{"hop_length": 160, "kernel_size": 25, "optimizer": "muon"}
Rows from block 4 of a small CTC audio transcriber, named by matrix and row number. Rows with one number belong to one channel. Each number is 500 + 50 x the weight over its row's rms, rounded and kept within 0 to 999. All counts start at 0. Numbers have three digits each.
After each channel's rows are labels from the 100 clips, of 14976, where the channel reaches its highest value: "top examples" is what is common among them. Only what is clearly more common there than usual is listed. The data: read English sentences (LibriTTS-R).
# convs1: first pointwise conv (model.blocks.4.convs.1.weight, 192x192x1), inputs 0-191
# convs3: second pointwise conv (model.blocks.4.convs.3.weight, 192x192x1, transposed), outputs 0-191

convs1.151:465401352660463572541448524467484526573519529411466487512527515489519426450476481538491394532457494575495417485532465413533521416587499486468537456504569519531554409555478563489550526474547430537571505515466535550510429501556543495526474538481479520490519440514578407488443528514487485441546474512448504616512495502526538450502530472573518517502492550446492444464495560530506549479550489504494551582593498465492574481496484440578518426478557539488530466550544558609585434511496578567443531423519549502448588497483453417410566495423437527476434493463485520502451497499388486382
convs3.151:542441449564456461487488482531649600460529504546482525479499562475506587470498465481468470433535476572475538520525541474611483505452458515445441432536404507576523490481548475648462454570547527478495462524493521553460480600515498552525450502428511463524464542545558535462474481492489541507522469604431543599421503514455521427521548618520475479498493508610487482469491527479483452505489526466543482491440581428459488550415542594449488543489412477570457471679575549414566542505571547532580526491517504445503520532582539453490447440488501544559491538581576437529483560462519475454
top examples: voice: female

convs1.21:550470442588587503473499537475472498468518550484457544535583509564436459375506507531525498561588518476530481495571505443489573469536540470491428512517510511520461556530549428570551591517384513538578452358534546487564514525540431493434527562448584566467481505507513551494418493450475510478502569451457557510420528461481419551482391542540492502590584561478476552569466436472554494460505531551563549540527481481524531553445443528443432440510534465546476572568504507475496579555501574515592387459482604509543397532538460544510469580469574462490522493478585475462559560456536427549
convs3.21:418494428502528476489509475425576560515463501481508501548541483468627498489442544522459446502482469575497541612462431507519514492433507490493631491469570469485491467484523485497473583527511622406573524578481518558470410475448518483426516503523484508584533513453459493469477498428493450440512612414522507449432469539493513584439536494599507448601499469565542455473487499551478519555539492468588573515568480474518386502516478486498538514426537503503487553506513504431482399416409485518608488378432491479502542482502526526414525517449524509469440536405553535435572592391473589491
top examples: voice: male

convs1.82:473502519511480570615556418456540531518412517528494442537428571458594484411507429513591542479461469410549589481405498511471480439512479456522481490594451543530497500474517486562490480574477515530453481612490583581561453516418496466515437458519555545481490422409503510427519560576483501567472450512462567471516500477508487457538298530468542483488518494486556556447541510416518480509528529463464505517512536536444455516607538487576548543483564437534521474504506372492558485493476465461408552581480554459519405552442436419584509534520502567467491544546449478451464541495414485471
convs3.82:509453511470518401506557427488464531539528456485499552494587500431404579549502500532517423550442493461516384505467443494526430470471523528535470586324534466529489561505539501589512454524556486490505616381505580504527443479374426502547475513463480534476523452504498483513453545532478482505503455411475424521509568415517502498429347443536472443493513469514525467576504547455538396420579518511540566504501507507520490538418480516455445512503513486454540424459466511503529646585566556496473538446515508427542516551553456518562484495474498486449483574545532446440503558579461430563
top examples: voice: female

convs1.99:552434560550522486569470500544438483475495482596500574517532423478508429507523571501512492517521443521552475640528539537437450485416538500436591490512467474546503508474571555498529473575449467576535480518427470517437535527570524448520497521452598525502500483492497394451535392477474548448470409342383611428461522398497509418481438491480477501533575548426509550607466447518552467498491385512392533464513518457516481533373529517454538537459542526542532558488549504589551558557477550554528478518496525435520516488464492466471492477586436487507426513518531579480448448499569492483
convs3.99:521478452533502440468496431600455591490538479491507450504577507549481532545511547526463481430420455554509576510408537522528488500513486550550461415581607547493405439549500545513509467449519602429491420404477545448485545489536512505440514525452538499498529556492616511546408417480448550451484519517420622482512502481483532600501546506523478428429432477551584555533488541511574480427524524387571545566504523534465484520510424543491398573406547552533490610463462551571484486487565484481439493516459458463484525439521453525500501501493588440557456448478572532418573430517490565435
top examples: voice: female

convs1.111:495547477519431558510492469415482532435560536525486486500437401485525543504515611480447554513562567581602525512525596515386469554498544497425568531541496465407548527582379425509564515427489606574528587431540505514585498500482480465495495488560484490440541476520512487509523451530469468440437576554467500514446581500603523478489509528548430518524417586435470541533528570489424373417584526478418487486429474450435519480496505588510460514424480408489594505590471558441494427542523404457509451482545454439475545506506559496472520451459538545509495528490470504433455483477545496469
convs3.111:487575468461550470510514568480566463550463524499468474477442501423510464501520525557449554530472473550445473556586437515560484502514472526438508462540503519439547441526578455527483539577520563521583507535423445523517485421557462517484482504519509555503505441452385441451471530549567423499550530522643563482489553572490520486509484504429496504498527515507432520451476572504475621354573561570498523537447539405434413517502486569470402514551423486508545523483437469469451470454437475503446518440462441504455509474517478539423450494424610442375507509487580607521567510436607582443
top examples: voice: male

convs1.116:573573460508529409499511534502394482490482504588496550554455465486488528444552504538377457476398488540488417539501524571448571562469477475464579582464636454549493524515542563473453451554483521431472495590416412486530459535562496483521455511417522512378346543529613566505404455447490421501505441468483563421516492536410453580551486509478553498387504507492489472493606458452591417514456533457500511543567506474532466493537551405495490481557543545457519542430496505466495529505505512434501531473530491510492555479584514478553532453542475538514581493446459436505489475506425524550
convs3.116:560476417478533491492487486497481501529412466408547577511468511486527538452541487497490557428472514523556508518459510565504528501548412538610569562515439541439506573532442502492485486525553583451462483575425492573562493493451476510445450557588518442475486485515434551385448477548531510554491500441629534534524409484487495525571474525478390619483437478477454528507528522556462500594490447442556510556474495502498419514502585423561474465484515470563481666572535476428507433444455474483484447534516487505526530457516438482582497472483496507472562524488405576600550518608527641462
top examples: voice: female

convs1.178:452526475516516519456447469523526412453469423583470460526491560444510536538479527481567410484488516412450530609442576551582484485572432486429515502488475514543475499604408411556370492523530400567538547560503490561500505538562365467449482458541558432402479530476495480548530486444549448550464544518529397520423588586424466478519501567566530456535500493476520504469558454472491461568473505485581592527536574481488461496446500483517500375459433482449486612547482550483492560445549497477488456525524480557477458482433495544541495551438502505571546496529482504372571513465562561470
convs3.178:517389543492511496406544526466470568480452585618482495429451485514466577495514562471505476514407551576466508511552579579521481566567509524477531540462486519526599521491535453545544496472574530549528493584548595520524470540517636620576516490451501527524508475520485586522520496481491564581477578564512570547501413463452461536409494590479527538552471506558455516528548565536506471504489573453469533549579524558485506522484457573572586625493509532519496480423496577448440540550514471562518477530542428549601379463423492482451492489508456520542469421498533524568527410502498488589
top examples: voice: female